Weights of a small image classifier.
Model: 48-pixel images, arch swin, num experts 4, patch size [2, 2], widths [48, 96, 192, 384].
Data: trained on capsule endoscopy frames (Kvasir-Capsule), 42238 training examples, 25.2 epochs.
Rows from block 2, named by matrix and row number. Rows with one number belong to one neuron. Each number is 200 + 40 x the weight over its row's rms, rounded and kept within 0 to 999. All counts start at 0. After the name is the row's rms in percent of the matrix's.
# gate: MLP gate (model.blocks.2.mlp.gate.weight, 288x96), inputs 64-95
# fc1: MLP up (model.blocks.2.mlp.fc1.weight, 288x96), inputs 64-95
# fc2: MLP down (model.blocks.2.mlp.fc2.weight, 96x288, transposed), outputs 64-95
gate.4,044,87,244,226,240,219,226,197,172,213,181,207,263,230,248,215,204,180,142,209,150,181,218,218,221,185,202,234,160,219,215,248,228
gate.5,027,200,125,248,188,161,220,169,224,226,250,198,188,141,206,213,238,200,246,149,185,151,197,163,226,240,242,171,139,271,224,230,174
gate.6,137,235,198,228,235,206,219,216,294,272,224,222,237,98,187,223,236,201,112,271,186,221,150,225,301,194,175,186,277,192,197,202,173
gate.7,041,194,250,189,166,237,190,204,215,199,194,202,284,159,256,207,236,147,165,247,230,173,243,160,207,170,252,146,218,217,277,219,242
gate.9,115,283,242,180,182,162,208,167,239,164,205,196,149,169,205,251,201,282,160,271,215,209,205,181,173,247,183,232,220,152,218,196,166
gate.10,037,169,170,240,191,124,186,196,224,162,199,180,173,164,200,201,212,255,198,260,188,179,217,206,240,203,199,177,119,270,199,207,186
gate.11,053,185,227,200,216,204,173,171,214,173,175,178,180,240,141,130,212,184,234,160,143,225,160,206,153,172,159,203,190,185,134,236,233
gate.12,038,190,162,203,165,275,153,265,234,172,157,161,244,221,144,166,142,161,191,169,191,182,202,204,189,139,228,153,171,250,227,232,179
gate.13,036,151,154,168,224,202,188,192,182,140,176,200,264,194,179,224,234,132,236,186,235,177,75,209,195,147,186,297,176,180,193,211,187
gate.14,042,280,212,204,297,195,179,201,218,118,140,160,208,263,135,189,221,255,220,209,153,179,177,236,183,156,230,182,263,125,150,177,219
gate.15,029,242,113,149,236,190,226,194,155,90,121,193,160,124,234,260,215,263,139,254,219,183,219,227,214,184,236,202,178,173,145,217,233
gate.18,138,177,197,223,216,209,224,197,168,203,201,239,157,228,218,215,272,217,220,190,131,193,164,158,194,35,182,139,145,232,168,211,156
gate.19,118,187,203,270,242,227,215,209,160,203,218,236,179,201,209,231,288,219,193,204,130,186,185,175,225,38,171,159,188,213,160,188,128
gate.20,078,224,176,221,195,191,195,266,228,187,233,230,208,223,134,168,202,165,142,141,197,237,197,212,164,207,131,259,291,130,117,205,201
gate.21,118,196,221,239,247,191,222,197,265,251,230,279,242,136,192,162,198,203,128,176,208,252,166,238,254,186,153,215,232,181,181,235,197
gate.22,034,346,227,182,230,175,184,178,172,212,219,161,205,189,191,223,216,253,119,146,217,159,236,221,272,230,184,220,195,228,182,184,148
gate.23,100,203,212,174,221,112,198,191,197,161,213,190,204,261,170,116,198,279,182,192,199,242,185,207,197,227,160,246,199,144,164,192,184
gate.25,095,212,170,234,197,241,191,200,208,175,199,170,102,222,185,220,235,235,267,223,194,229,174,182,91,189,187,194,146,175,168,214,180
gate.26,119,213,217,242,227,194,222,205,279,260,199,261,231,121,181,204,225,188,108,199,188,255,187,224,287,158,177,209,273,156,208,211,146
gate.27,052,188,188,225,215,187,209,182,193,142,201,184,169,239,276,154,223,193,242,107,147,246,191,159,85,211,170,195,125,171,242,253,160
gate.28,117,265,158,222,178,232,194,249,245,206,259,194,184,175,153,220,195,130,174,246,193,249,179,218,155,196,120,249,249,130,138,206,197
gate.29,049,156,198,191,244,199,146,206,200,212,232,145,285,107,124,151,203,277,182,241,159,168,140,188,219,167,228,216,155,284,187,166,220
gate.30,140,212,242,184,175,136,193,188,246,210,258,241,225,189,252,266,156,179,146,148,188,211,249,228,270,201,156,223,242,155,256,236,227
gate.33,038,299,287,236,228,216,169,191,196,193,236,151,201,143,251,293,244,189,213,190,229,239,256,183,128,229,168,205,185,194,274,184,131
gate.34,056,156,215,203,260,202,212,183,157,212,149,191,229,117,194,221,189,178,170,208,168,161,196,257,317,164,244,187,158,284,180,222,186
gate.35,035,159,221,195,188,193,203,217,226,215,202,202,138,162,211,262,179,256,197,203,266,221,246,170,181,191,190,254,238,234,239,276,254
gate.36,048,269,191,236,213,193,219,184,129,141,177,203,154,247,160,151,184,258,280,241,170,240,224,237,228,175,177,202,234,143,191,139,228
gate.37,041,103,246,199,196,170,157,197,161,100,188,188,215,231,214,152,215,270,290,206,211,206,175,155,244,191,238,187,159,258,188,190,253
gate.38,126,263,233,163,197,132,187,150,214,161,197,211,124,229,210,195,185,306,189,261,201,227,202,229,184,223,162,255,216,132,205,207,174
gate.39,041,137,193,211,240,240,240,219,175,210,174,194,253,186,204,144,195,110,228,145,213,135,155,177,203,224,219,194,190,196,139,216,218
gate.40,033,187,248,136,212,220,177,196,229,195,165,176,162,104,247,113,132,239,245,252,178,151,168,169,193,199,227,279,186,172,212,206,183
gate.41,137,281,225,168,178,143,195,168,234,173,217,203,119,200,220,240,187,297,176,273,202,218,218,202,171,254,176,235,223,155,229,210,169
gate.43,122,215,177,186,227,127,192,217,202,148,190,219,180,250,139,139,179,259,187,172,158,211,188,215,226,200,146,236,200,112,127,172,189
gate.44,085,286,222,161,186,160,216,179,220,175,203,201,127,208,210,214,177,328,150,287,198,232,194,213,206,216,168,250,189,143,238,212,167
gate.45,133,175,227,258,223,207,218,212,148,221,227,234,172,224,225,215,293,221,206,203,139,188,160,166,235,24,181,166,173,191,156,209,162
gate.46,046,219,206,197,172,110,237,196,284,190,228,260,178,264,256,266,174,240,120,208,156,210,200,244,218,169,189,266,215,126,269,233,214
gate.47,110,266,209,193,165,167,171,182,229,171,224,198,123,182,179,219,203,286,173,261,202,238,193,209,138,231,153,244,227,154,204,198,170
gate.48,051,196,195,174,198,285,183,200,156,222,159,167,198,139,165,202,191,100,236,249,225,173,249,237,175,169,220,162,261,243,66,179,232
gate.49,105,235,204,162,199,133,207,179,221,170,178,175,230,176,189,148,186,262,100,260,192,174,212,226,285,228,177,219,248,156,189,180,149
gate.50,089,225,196,228,193,259,225,199,248,229,218,187,231,140,186,243,199,164,166,266,209,233,184,207,215,186,215,185,238,227,175,240,212
gate.51,113,254,252,246,233,145,211,170,255,241,194,278,211,163,255,248,215,216,138,203,184,256,168,214,287,164,155,213,259,172,237,210,144
gate.52,038,250,164,180,179,180,186,211,207,177,135,181,165,229,194,147,163,325,145,166,173,198,270,237,186,165,183,218,118,162,183,171,158
gate.53,032,195,218,199,215,161,176,227,156,121,186,203,91,210,246,289,236,200,108,314,253,207,218,138,203,188,224,219,181,185,263,225,232
gate.54,037,235,244,226,264,196,150,199,160,200,182,148,216,169,226,118,168,175,157,204,165,220,217,179,184,176,146,213,166,142,207,256,175
gate.55,107,301,186,168,172,144,203,170,267,159,220,215,147,176,190,230,180,227,120,281,199,220,228,216,149,218,142,260,254,119,174,200,193
gate.56,057,353,183,168,210,180,206,215,229,161,159,185,112,196,274,277,190,202,198,223,207,184,231,164,239,211,190,224,334,166,255,195,163
gate.57,146,173,224,248,216,194,209,209,158,192,208,251,188,215,236,220,274,209,201,183,124,196,161,167,224,19,159,180,160,189,168,209,165
gate.58,033,236,246,147,187,250,223,213,188,218,183,184,201,169,239,163,153,223,138,239,188,223,246,232,206,252,247,233,202,142,239,205,210
gate.59,030,180,152,151,129,169,240,166,240,216,207,159,291,166,233,273,189,225,146,201,201,241,222,180,218,181,201,208,133,227,266,206,191
gate.60,084,154,169,236,152,251,174,228,194,205,211,165,241,159,186,213,199,97,226,172,207,195,212,214,231,182,215,190,181,250,176,205,238
gate.62,031,251,179,197,157,222,199,173,182,119,119,223,210,203,250,224,234,156,244,281,226,194,123,173,161,180,189,211,178,118,182,141,221
gate.63,033,265,215,207,211,195,200,222,166,134,230,167,163,205,140,96,203,187,197,232,167,223,264,140,206,186,211,175,220,192,183,202,212
gate.66,045,171,194,194,146,229,203,203,193,167,197,206,240,181,221,244,203,297,243,160,195,213,83,145,126,206,237,212,133,251,292,210,153
gate.68,095,170,194,222,150,223,164,224,213,217,231,149,254,170,199,235,230,178,214,238,189,212,197,186,176,197,232,226,178,236,233,211,231
gate.69,134,171,208,247,210,175,211,205,157,179,246,239,195,236,239,194,276,197,210,190,121,178,176,163,225,36,139,204,167,194,184,204,179
gate.70,107,235,141,165,211,196,227,242,159,218,189,205,230,243,94,158,162,170,173,117,182,175,223,233,178,210,150,216,183,119,102,183,195
gate.71,122,262,148,207,163,184,188,258,218,170,242,210,149,226,233,257,242,186,202,176,60,175,198,121,223,85,153,188,183,218,226,212,195
gate.72,139,296,233,189,183,158,195,165,239,192,202,191,131,162,225,272,197,280,164,240,220,249,199,206,136,267,173,241,210,149,245,205,156
gate.74,086,174,214,250,189,164,162,252,181,147,260,198,182,237,216,187,234,154,185,109,132,198,215,160,220,139,149,247,160,163,164,179,232
gate.75,085,208,198,250,230,218,208,191,194,274,199,251,217,164,242,324,230,86,159,235,220,219,146,232,249,154,199,172,204,213,196,231,184
gate.76,048,286,197,182,153,148,184,221,269,243,194,163,237,175,201,193,214,236,125,234,162,231,185,231,176,183,205,219,296,155,223,232,209
gate.77,161,123,176,211,204,243,201,219,169,229,178,167,290,160,163,176,204,80,220,147,219,202,207,214,205,185,228,182,190,254,153,192,251
gate.78,137,157,230,228,215,171,216,196,152,171,222,266,194,213,232,213,253,200,200,181,114,196,165,169,236,53,150,178,187,185,166,222,156
gate.79,091,200,139,219,221,217,201,238,199,240,180,229,205,242,171,129,207,128,195,91,165,191,201,203,183,201,192,160,185,144,152,207,184
gate.80,120,266,173,217,179,159,167,251,278,197,274,234,220,211,249,255,226,192,150,243,116,226,187,146,256,135,109,208,244,163,276,209,206
fc1.4,052,39,212,228,261,217,152,190,197,195,209,187,193,146,139,123,209,355,202,263,188,223,166,196,279,165,217,230,149,250,132,234,224
fc1.5,036,178,266,264,204,181,196,166,204,191,209,154,177,97,140,134,269,171,170,196,239,268,243,171,198,224,238,214,178,247,250,232,242
fc1.6,123,172,291,219,184,141,144,199,236,185,218,216,244,160,240,234,202,189,167,239,189,261,183,187,304,187,205,247,268,204,250,179,221
fc1.7,047,245,213,199,274,194,200,232,151,187,188,219,249,208,168,199,186,236,141,109,196,194,235,211,143,227,191,239,213,174,134,183,206
fc1.9,130,276,209,179,173,170,196,181,238,188,205,206,105,168,220,251,214,276,169,261,192,200,218,185,139,222,166,228,215,133,258,222,160
fc1.10,034,180,278,192,216,191,183,211,177,190,235,226,122,123,171,191,177,231,164,234,191,185,231,278,238,147,179,172,138,263,132,214,114
fc1.11,064,187,218,191,229,156,205,230,198,144,155,218,189,213,155,159,156,224,173,184,189,200,260,204,261,188,168,201,187,202,186,154,196
fc1.12,047,292,205,151,221,220,228,144,217,203,244,201,78,222,189,152,166,259,133,216,212,222,278,196,167,192,215,205,314,147,219,210,153
fc1.13,039,153,220,215,159,202,195,156,204,230,186,239,142,190,229,275,245,248,151,305,178,204,240,250,173,201,187,174,150,263,168,184,209
fc1.14,040,239,222,168,238,205,192,232,238,149,169,214,268,236,199,138,199,211,248,233,190,209,149,206,254,180,228,261,170,161,190,145,212
fc1.15,034,170,187,167,222,194,188,175,311,220,214,217,230,227,203,198,223,135,154,176,207,114,194,228,166,249,187,200,204,222,248,218,225
fc1.18,136,235,169,215,215,243,214,165,254,240,195,213,228,151,147,185,200,190,214,251,235,252,169,234,170,235,208,220,272,199,167,230,177
fc1.19,091,191,207,161,232,182,257,140,197,229,208,224,200,166,195,220,159,185,207,237,232,270,178,267,210,229,170,213,284,194,185,230,215
fc1.20,074,152,188,211,154,222,171,202,224,221,241,175,212,168,221,231,221,205,226,230,222,203,182,181,163,189,238,145,161,274,260,227,249
fc1.21,132,213,174,165,213,238,236,202,162,204,174,195,164,264,149,149,150,199,270,80,212,189,235,205,70,221,217,179,164,191,113,246,182
fc1.22,038,159,228,271,212,248,194,171,204,221,210,218,234,161,162,104,238,188,198,204,184,221,233,196,213,222,198,140,232,140,129,283,224
fc1.23,115,250,204,141,184,122,223,215,206,150,209,197,144,268,209,176,170,250,214,184,193,194,212,195,171,200,164,225,196,126,187,234,184
fc1.25,106,116,209,236,214,231,169,210,117,163,201,189,180,289,242,187,226,138,298,124,182,198,190,167,129,191,214,196,111,252,226,198,236
fc1.26,102,236,176,179,247,248,262,173,153,220,122,190,164,278,186,184,193,208,255,85,222,178,210,209,102,191,231,166,175,184,152,230,148
fc1.27,059,109,220,204,185,181,194,208,171,203,228,219,246,226,160,118,185,189,137,100,250,178,246,200,276,224,166,192,167,190,151,179,153
fc1.28,114,142,259,188,194,166,168,201,139,115,188,135,245,263,219,149,211,163,291,116,207,188,205,187,173,224,238,237,157,226,245,156,262
fc1.29,050,107,184,179,221,234,228,183,201,157,212,154,286,223,279,215,202,114,269,177,167,231,146,206,145,237,224,199,153,216,279,227,163
fc1.30,142,163,224,173,271,225,248,120,99,209,137,208,151,214,196,196,197,216,293,195,277,191,167,232,146,199,287,180,169,238,154,196,199
fc1.33,048,212,228,200,196,153,226,244,247,218,205,218,212,232,200,115,189,179,151,60,187,180,191,232,163,191,160,208,230,165,153,166,270
fc1.34,058,297,178,176,204,210,181,238,201,180,221,174,174,189,227,243,199,157,217,188,241,187,151,153,131,192,181,243,262,142,151,187,189
fc1.35,034,242,258,243,95,216,189,224,177,178,197,197,172,245,164,215,185,129,237,146,207,196,205,173,222,239,172,194,209,152,152,231,203
fc1.36,049,133,241,212,180,218,198,201,242,230,239,189,271,179,212,278,239,175,165,173,233,171,258,194,197,211,180,183,211,279,233,201,188
fc1.37,045,231,230,194,214,260,193,222,186,220,135,169,257,200,222,213,183,105,236,146,215,175,149,203,211,236,225,220,201,180,199,225,223
fc1.38,149,268,222,181,196,134,189,168,227,158,211,195,107,250,227,197,196,301,198,247,185,206,175,206,168,210,169,239,203,139,230,210,166
fc1.39,043,230,149,190,231,237,207,213,164,207,188,207,229,158,194,185,230,142,226,236,187,207,190,228,162,175,233,192,268,238,185,131,234
fc1.40,038,133,240,184,181,192,123,200,127,295,230,176,196,223,159,185,177,238,227,304,205,218,203,208,239,134,213,175,111,236,233,164,228
fc1.41,167,122,189,211,210,243,202,215,165,236,184,183,278,186,183,184,194,124,224,137,212,182,203,208,246,167,240,160,187,263,164,195,231
fc1.43,140,194,181,273,200,260,189,218,231,228,239,207,203,141,242,261,259,169,191,261,195,222,196,168,212,165,224,193,189,235,246,197,175
fc1.44,094,125,182,204,230,255,193,212,155,218,168,182,297,177,181,179,210,72,226,130,212,170,180,205,226,187,236,139,218,262,152,202,217
fc1.45,103,185,186,211,168,220,154,242,152,183,182,176,187,228,212,222,210,210,191,155,187,131,222,132,205,193,222,196,111,227,205,149,188
fc1.46,063,169,170,189,199,227,203,181,200,225,160,214,214,260,199,154,187,143,236,112,190,202,253,220,218,161,221,189,147,197,196,211,176
fc1.47,134,287,221,171,164,162,209,172,262,200,189,223,112,166,224,256,179,314,156,286,204,190,234,172,191,231,194,210,218,158,236,232,161
fc1.48,057,153,178,222,225,218,206,207,153,187,167,181,304,234,181,189,206,167,229,80,199,182,156,195,182,184,234,184,146,241,168,204,206
fc1.49,122,146,249,195,197,219,213,184,209,240,179,189,260,136,252,234,185,197,170,245,227,169,199,188,302,212,265,165,225,274,285,183,205
fc1.50,104,187,236,174,191,121,178,173,141,149,182,200,175,248,195,157,198,254,245,131,193,167,222,187,168,199,177,228,164,168,174,165,214
fc1.51,104,207,173,231,171,233,138,233,242,219,240,212,223,85,181,222,222,188,136,326,182,208,188,203,301,186,188,217,212,208,206,182,242
fc1.52,039,161,220,213,161,219,197,199,241,212,194,213,146,224,287,337,210,125,172,249,218,176,280,206,221,205,161,239,159,202,289,214,200
fc1.53,029,186,160,173,236,249,230,195,222,197,236,211,222,196,221,118,209,188,226,224,225,192,273,267,208,179,209,174,284,163,276,225,173
fc1.54,041,216,208,248,234,232,201,237,235,189,249,198,225,214,170,234,166,150,199,246,223,192,185,250,166,201,267,185,287,215,240,179,210
fc1.55,115,297,176,188,179,136,208,172,233,175,218,242,99,208,214,240,187,266,150,263,202,193,227,216,179,209,141,237,231,140,210,235,171
fc1.56,053,168,221,231,214,126,217,182,247,191,271,240,206,209,216,138,213,335,174,248,190,236,189,198,215,193,188,217,152,166,303,217,166
fc1.57,147,200,209,195,173,190,162,238,147,164,209,173,195,246,247,214,203,176,204,151,157,134,224,153,229,150,208,204,135,219,212,177,212
fc1.58,034,226,269,173,129,93,153,144,236,225,160,173,159,220,252,279,209,197,202,304,254,175,156,143,175,174,218,233,187,197,239,151,204
fc1.59,038,213,242,223,217,231,225,156,211,245,208,200,171,150,153,161,227,254,160,206,256,194,151,198,221,184,178,250,170,56,66,222,175
fc1.60,100,144,172,215,180,308,204,221,207,225,191,198,266,175,156,213,194,148,223,189,214,194,200,193,242,216,246,169,175,322,198,234,215
fc1.62,032,192,250,181,173,225,165,184,234,194,274,221,174,205,209,157,144,271,271,324,207,191,223,227,195,172,190,171,231,206,224,202,141
fc1.63,036,291,234,208,229,154,173,147,129,144,223,216,179,233,186,160,238,206,182,118,211,148,207,224,133,216,246,173,155,181,188,176,172
fc1.66,047,139,217,205,198,167,211,205,242,173,209,169,288,293,280,171,208,235,209,54,209,249,203,218,150,211,179,211,142,194,325,211,192
fc1.68,103,205,226,157,170,238,225,201,231,242,198,176,217,127,241,287,189,232,167,222,224,161,229,200,217,195,253,155,171,298,293,209,184
fc1.69,120,229,174,180,227,240,253,169,238,254,186,207,190,165,170,201,187,231,205,240,247,233,214,257,170,282,196,198,229,192,188,215,200
fc1.70,119,207,151,221,262,196,227,231,183,209,164,222,226,250,117,120,195,194,177,136,185,217,182,215,222,187,151,232,181,148,104,183,188
fc1.71,123,264,246,221,181,136,182,207,205,186,269,237,192,214,275,262,195,153,214,162,188,243,224,201,221,230,127,274,286,129,275,208,229
fc1.72,170,295,224,191,181,148,202,169,261,199,196,200,135,184,224,275,203,293,149,253,210,229,188,182,165,243,174,224,212,164,255,214,161
fc1.74,090,130,209,255,222,240,181,190,164,187,195,174,270,216,171,124,256,183,182,210,119,182,149,134,204,126,214,216,166,220,145,210,208
fc1.75,097,195,218,179,208,135,205,198,127,162,212,222,139,258,242,198,179,208,209,158,203,195,275,214,211,204,184,205,198,139,190,182,206
fc1.76,053,199,176,176,153,139,217,210,229,181,213,236,199,198,291,236,241,168,179,206,230,189,233,239,215,242,137,238,143,153,312,232,203
fc1.77,178,260,247,168,187,121,196,176,233,164,200,206,154,216,235,195,198,301,163,241,194,199,205,199,191,231,172,244,252,129,241,185,160
fc1.78,126,202,202,196,161,202,158,232,165,171,210,169,189,248,216,194,213,164,212,134,146,124,232,148,213,167,200,194,127,211,205,201,212
fc1.79,075,218,179,188,169,228,230,223,245,295,198,161,279,133,217,254,192,85,157,193,225,204,208,227,164,206,246,172,225,175,224,186,217
fc1.80,089,280,210,158,167,171,172,206,200,185,249,206,205,248,237,263,133,139,198,177,166,169,223,181,192,222,159,212,228,184,230,232,264
fc2.4,062,227,199,228,181,250,224,190,157,270,175,231,258,212,300,176,195,223,142,181,255,227,238,160,183,245,249,171,149,295,238,175,195
fc2.5,042,192,153,228,189,191,231,204,159,250,189,163,236,249,170,192,215,137,186,199,185,259,134,197,248,185,245,200,202,228,214,127,209
fc2.6,122,168,175,275,259,206,252,174,206,209,228,246,257,243,197,143,255,197,239,131,189,216,145,199,110,212,231,168,146,241,176,235,183
fc2.7,058,198,261,191,228,210,230,176,238,231,219,218,298,184,183,179,182,265,122,264,216,229,118,231,278,172,204,227,199,210,167,208,189
fc2.9,126,268,129,206,221,263,233,221,224,302,222,255,178,146,166,254,202,155,202,282,183,191,159,238,209,204,140,192,232,184,107,202,133
fc2.10,051,209,179,159,164,216,192,236,167,176,151,189,189,159,257,180,205,200,234,149,195,75,200,158,180,190,234,164,190,208,204,222,225
fc2.11,067,265,197,214,202,247,208,180,153,307,169,235,247,177,190,237,195,128,216,189,148,236,239,271,147,215,194,189,232,156,214,149,127
fc2.12,052,212,207,197,205,188,187,267,231,214,228,171,249,145,129,132,214,224,127,222,172,169,114,211,216,182,190,196,152,207,194,229,205
fc2.13,050,278,202,245,213,198,201,267,271,235,237,181,240,108,239,178,218,187,226,166,202,189,196,175,230,169,188,181,186,177,235,238,144
fc2.14,048,194,225,189,114,229,173,206,236,201,215,175,187,185,177,251,243,140,278,213,226,120,254,178,137,260,204,186,213,227,208,194,194
fc2.15,047,163,221,168,205,199,201,276,262,201,189,216,236,154,212,193,233,184,202,100,151,218,210,141,209,201,159,174,177,171,186,209,199
fc2.18,126,219,221,181,201,188,110,181,219,132,180,154,247,142,158,196,188,208,186,208,253,216,152,254,245,212,237,256,212,194,163,145,268
fc2.19,100,276,241,183,223,239,127,149,181,146,185,158,212,150,236,237,197,165,234,208,222,207,163,239,203,188,244,251,247,207,171,166,221
fc2.20,085,186,258,148,222,126,215,178,228,177,185,182,246,167,173,180,127,232,124,170,248,216,178,179,253,136,235,214,261,182,236,221,228
fc2.21,129,193,250,168,175,199,217,187,205,173,171,212,202,177,260,251,185,205,160,250,186,212,204,214,248,248,209,223,174,192,288,139,182
fc2.22,043,190,223,174,171,236,243,185,329,181,257,153,117,250,199,186,217,146,171,229,221,241,243,223,219,229,222,187,186,192,152,184,209
fc2.23,102,259,183,175,175,214,209,188,230,235,240,221,165,194,207,328,164,122,243,281,164,220,232,245,200,210,146,219,210,160,145,179,196
fc2.25,120,162,233,175,147,127,170,209,243,131,262,189,264,209,238,202,176,265,167,191,156,219,107,171,189,205,203,217,201,203,261,271,283
fc2.26,111,264,235,139,166,174,153,218,222,182,199,204,179,189,254,283,161,160,186,233,184,202,237,216,255,205,157,293,257,111,253,149,210
fc2.27,053,271,215,200,182,225,215,197,167,285,174,241,148,189,284,192,215,123,231,234,220,148,284,174,194,266,262,216,216,192,251,138,150
fc2.28,123,225,177,182,135,151,131,240,191,132,254,149,170,167,153,163,165,232,178,215,242,185,266,223,268,202,185,226,247,158,221,219,272
fc2.29,058,235,226,219,212,178,169,155,110,211,236,222,161,231,285,209,199,146,196,217,180,282,263,188,227,161,206,254,162,237,210,239,160
fc2.30,138,198,215,155,181,200,222,240,204,194,194,138,223,215,187,133,130,181,251,136,265,193,263,231,139,294,252,189,171,220,242,206,232
fc2.33,059,177,198,213,172,215,224,200,223,166,203,226,184,193,239,195,215,154,244,261,213,194,252,194,226,164,219,212,244,194,243,262,213
fc2.34,067,120,177,233,209,160,203,188,141,225,211,223,212,262,215,211,189,244,236,213,208,187,200,229,139,276,197,195,131,203,237,152,182
fc2.35,038,226,314,145,212,168,211,166,178,215,195,194,216,166,264,175,148,199,141,165,199,273,196,185,256,130,236,178,202,215,208,240,181
fc2.36,060,147,204,212,194,193,233,233,202,158,213,212,256,222,202,136,212,208,96,163,240,183,175,158,232,202,234,216,194,156,196,232,184
fc2.37,042,187,192,217,241,311,161,301,159,239,278,206,156,223,187,177,178,156,227,258,188,109,140,188,199,134,184,173,170,291,181,235,172
fc2.38,129,244,154,201,207,218,214,195,276,269,248,231,210,178,198,294,152,170,199,312,193,202,203,246,238,178,123,196,245,174,152,214,195
fc2.39,052,157,262,198,223,260,176,266,130,151,222,187,173,181,230,275,192,166,180,222,203,283,165,231,220,224,147,187,229,238,149,218,247
fc2.40,043,159,239,215,194,191,283,253,231,193,213,184,259,229,187,190,124,146,266,158,219,114,195,215,205,184,236,188,207,176,151,212,248
fc2.41,146,152,227,196,179,167,166,216,173,108,165,143,234,244,230,132,212,232,204,129,205,185,198,145,194,186,288,218,184,232,280,180,228
fc2.43,122,129,219,228,192,209,207,182,190,174,183,164,209,185,194,128,219,282,162,135,246,189,178,164,230,210,263,211,185,290,261,225,211
fc2.44,087,148,209,205,162,126,170,202,186,126,159,171,214,261,214,104,206,255,115,127,188,227,191,174,180,202,262,257,175,214,271,207,226
fc2.45,102,184,153,214,195,171,279,275,214,224,229,221,186,254,199,142,194,194,150,201,123,207,207,150,203,201,149,156,185,193,224,252,139
fc2.46,057,250,222,240,122,144,135,176,154,177,258,193,202,197,187,159,239,264,215,175,152,219,289,148,224,165,187,190,181,195,227,185,216
fc2.47,122,248,146,220,212,297,222,203,201,315,215,260,152,167,155,277,195,150,226,250,180,191,213,220,175,193,128,170,201,196,113,173,145
fc2.48,058,175,254,178,205,186,210,166,154,170,220,218,174,149,219,301,157,167,238,223,233,207,109,193,198,225,165,221,213,198,217,239,256
fc2.49,118,135,237,188,199,146,222,204,215,175,232,198,248,206,190,143,188,273,156,142,221,179,144,173,219,210,234,200,224,254,275,262,263
fc2.50,099,214,176,181,186,140,216,206,218,197,233,143,175,130,135,107,174,300,134,273,266,220,266,216,294,182,228,204,209,209,181,262,248
fc2.51,124,155,173,273,229,229,246,186,193,228,181,199,182,229,181,151,262,219,234,151,188,188,147,147,115,170,240,117,129,272,154,237,172
fc2.52,044,229,260,228,244,177,264,134,155,170,196,202,182,194,197,160,224,183,147,179,202,201,173,185,196,284,243,241,232,175,192,193,196
fc2.53,040,188,149,196,220,190,131,198,285,199,202,199,267,209,238,183,200,189,221,271,130,129,198,172,205,238,171,259,187,194,216,189,179
fc2.54,045,190,222,213,165,171,163,229,129,153,177,215,238,141,212,195,219,282,212,129,187,197,265,168,200,121,191,242,184,175,188,194,188
fc2.55,105,258,138,248,192,259,245,227,242,304,209,251,177,182,167,261,212,145,217,235,207,181,209,236,175,249,130,183,210,181,132,192,141
fc2.56,059,217,174,146,197,236,207,182,238,211,206,186,243,216,228,233,158,163,243,195,232,223,114,251,139,157,184,187,198,207,204,197,170
fc2.57,139,180,182,233,193,180,275,238,215,233,242,270,173,256,222,206,232,203,182,194,122,185,228,122,178,150,131,164,171,196,247,279,123
fc2.58,052,169,178,185,183,246,217,257,243,229,171,231,163,168,152,197,211,167,245,217,246,58,198,196,213,203,189,201,212,201,203,115,145
fc2.59,043,188,186,162,202,167,245,256,247,202,190,232,173,197,160,189,204,210,173,208,159,175,208,194,226,170,236,207,179,215,210,250,139
fc2.60,097,203,219,199,204,227,199,176,204,205,200,218,194,262,272,304,192,87,274,193,180,194,159,237,111,215,154,233,179,167,200,169,202
fc2.62,033,190,194,224,211,240,188,142,163,189,281,213,146,166,216,224,185,202,254,149,195,248,185,218,227,170,181,190,168,164,139,220,204
fc2.63,047,161,212,231,172,201,157,244,252,187,172,190,146,149,179,206,232,216,223,228,180,248,174,203,155,187,205,150,160,235,143,187,154
fc2.66,058,187,234,151,194,181,234,142,287,178,182,189,209,250,240,205,136,211,195,206,216,237,262,206,193,202,204,220,216,153,241,195,224
fc2.68,093,254,191,205,170,264,194,196,160,287,218,244,186,205,258,307,215,154,262,222,175,167,145,198,123,226,140,191,205,161,193,162,165
fc2.69,117,202,249,173,202,205,128,177,175,142,165,114,219,162,178,168,169,211,214,220,273,216,185,249,238,226,277,218,214,215,170,107,248
fc2.70,117,258,205,202,204,235,201,178,165,241,185,231,174,196,203,310,193,111,263,199,166,207,252,243,142,214,170,208,185,171,174,137,160
fc2.71,120,235,178,207,137,153,127,209,285,149,275,183,227,141,205,259,214,200,175,209,156,177,94,177,159,162,138,238,190,152,214,236,230
fc2.72,153,255,171,207,242,258,242,188,226,287,226,285,177,147,175,265,205,148,196,284,182,218,172,254,201,220,105,208,231,171,143,216,149
fc2.74,090,196,127,201,167,251,270,264,220,273,237,225,199,204,199,188,182,200,168,165,191,170,232,214,138,240,158,161,144,167,182,264,189
fc2.75,090,140,199,183,183,157,211,196,167,173,205,178,201,163,192,136,162,213,165,245,259,217,291,220,263,233,226,217,184,221,239,240,243
fc2.76,054,154,240,128,228,267,241,158,155,164,195,203,223,176,183,249,173,203,234,241,198,241,95,240,163,173,219,168,161,198,135,234,165
fc2.77,147,133,208,208,176,161,169,214,196,165,202,165,216,207,167,81,222,285,191,147,199,186,234,160,199,207,254,179,189,269,265,211,188
fc2.78,128,193,165,237,198,195,266,254,222,234,245,265,187,238,235,191,248,205,158,207,117,209,211,126,176,182,136,186,173,196,259,261,106
fc2.79,077,170,245,164,254,112,253,109,231,150,144,214,188,191,212,205,170,244,152,230,231,167,112,215,266,172,245,192,179,210,237,204,206
fc2.80,108,244,178,196,166,184,193,236,253,217,246,251,201,158,210,296,226,231,156,256,131,171,174,171,195,156,81,238,228,120,245,235,154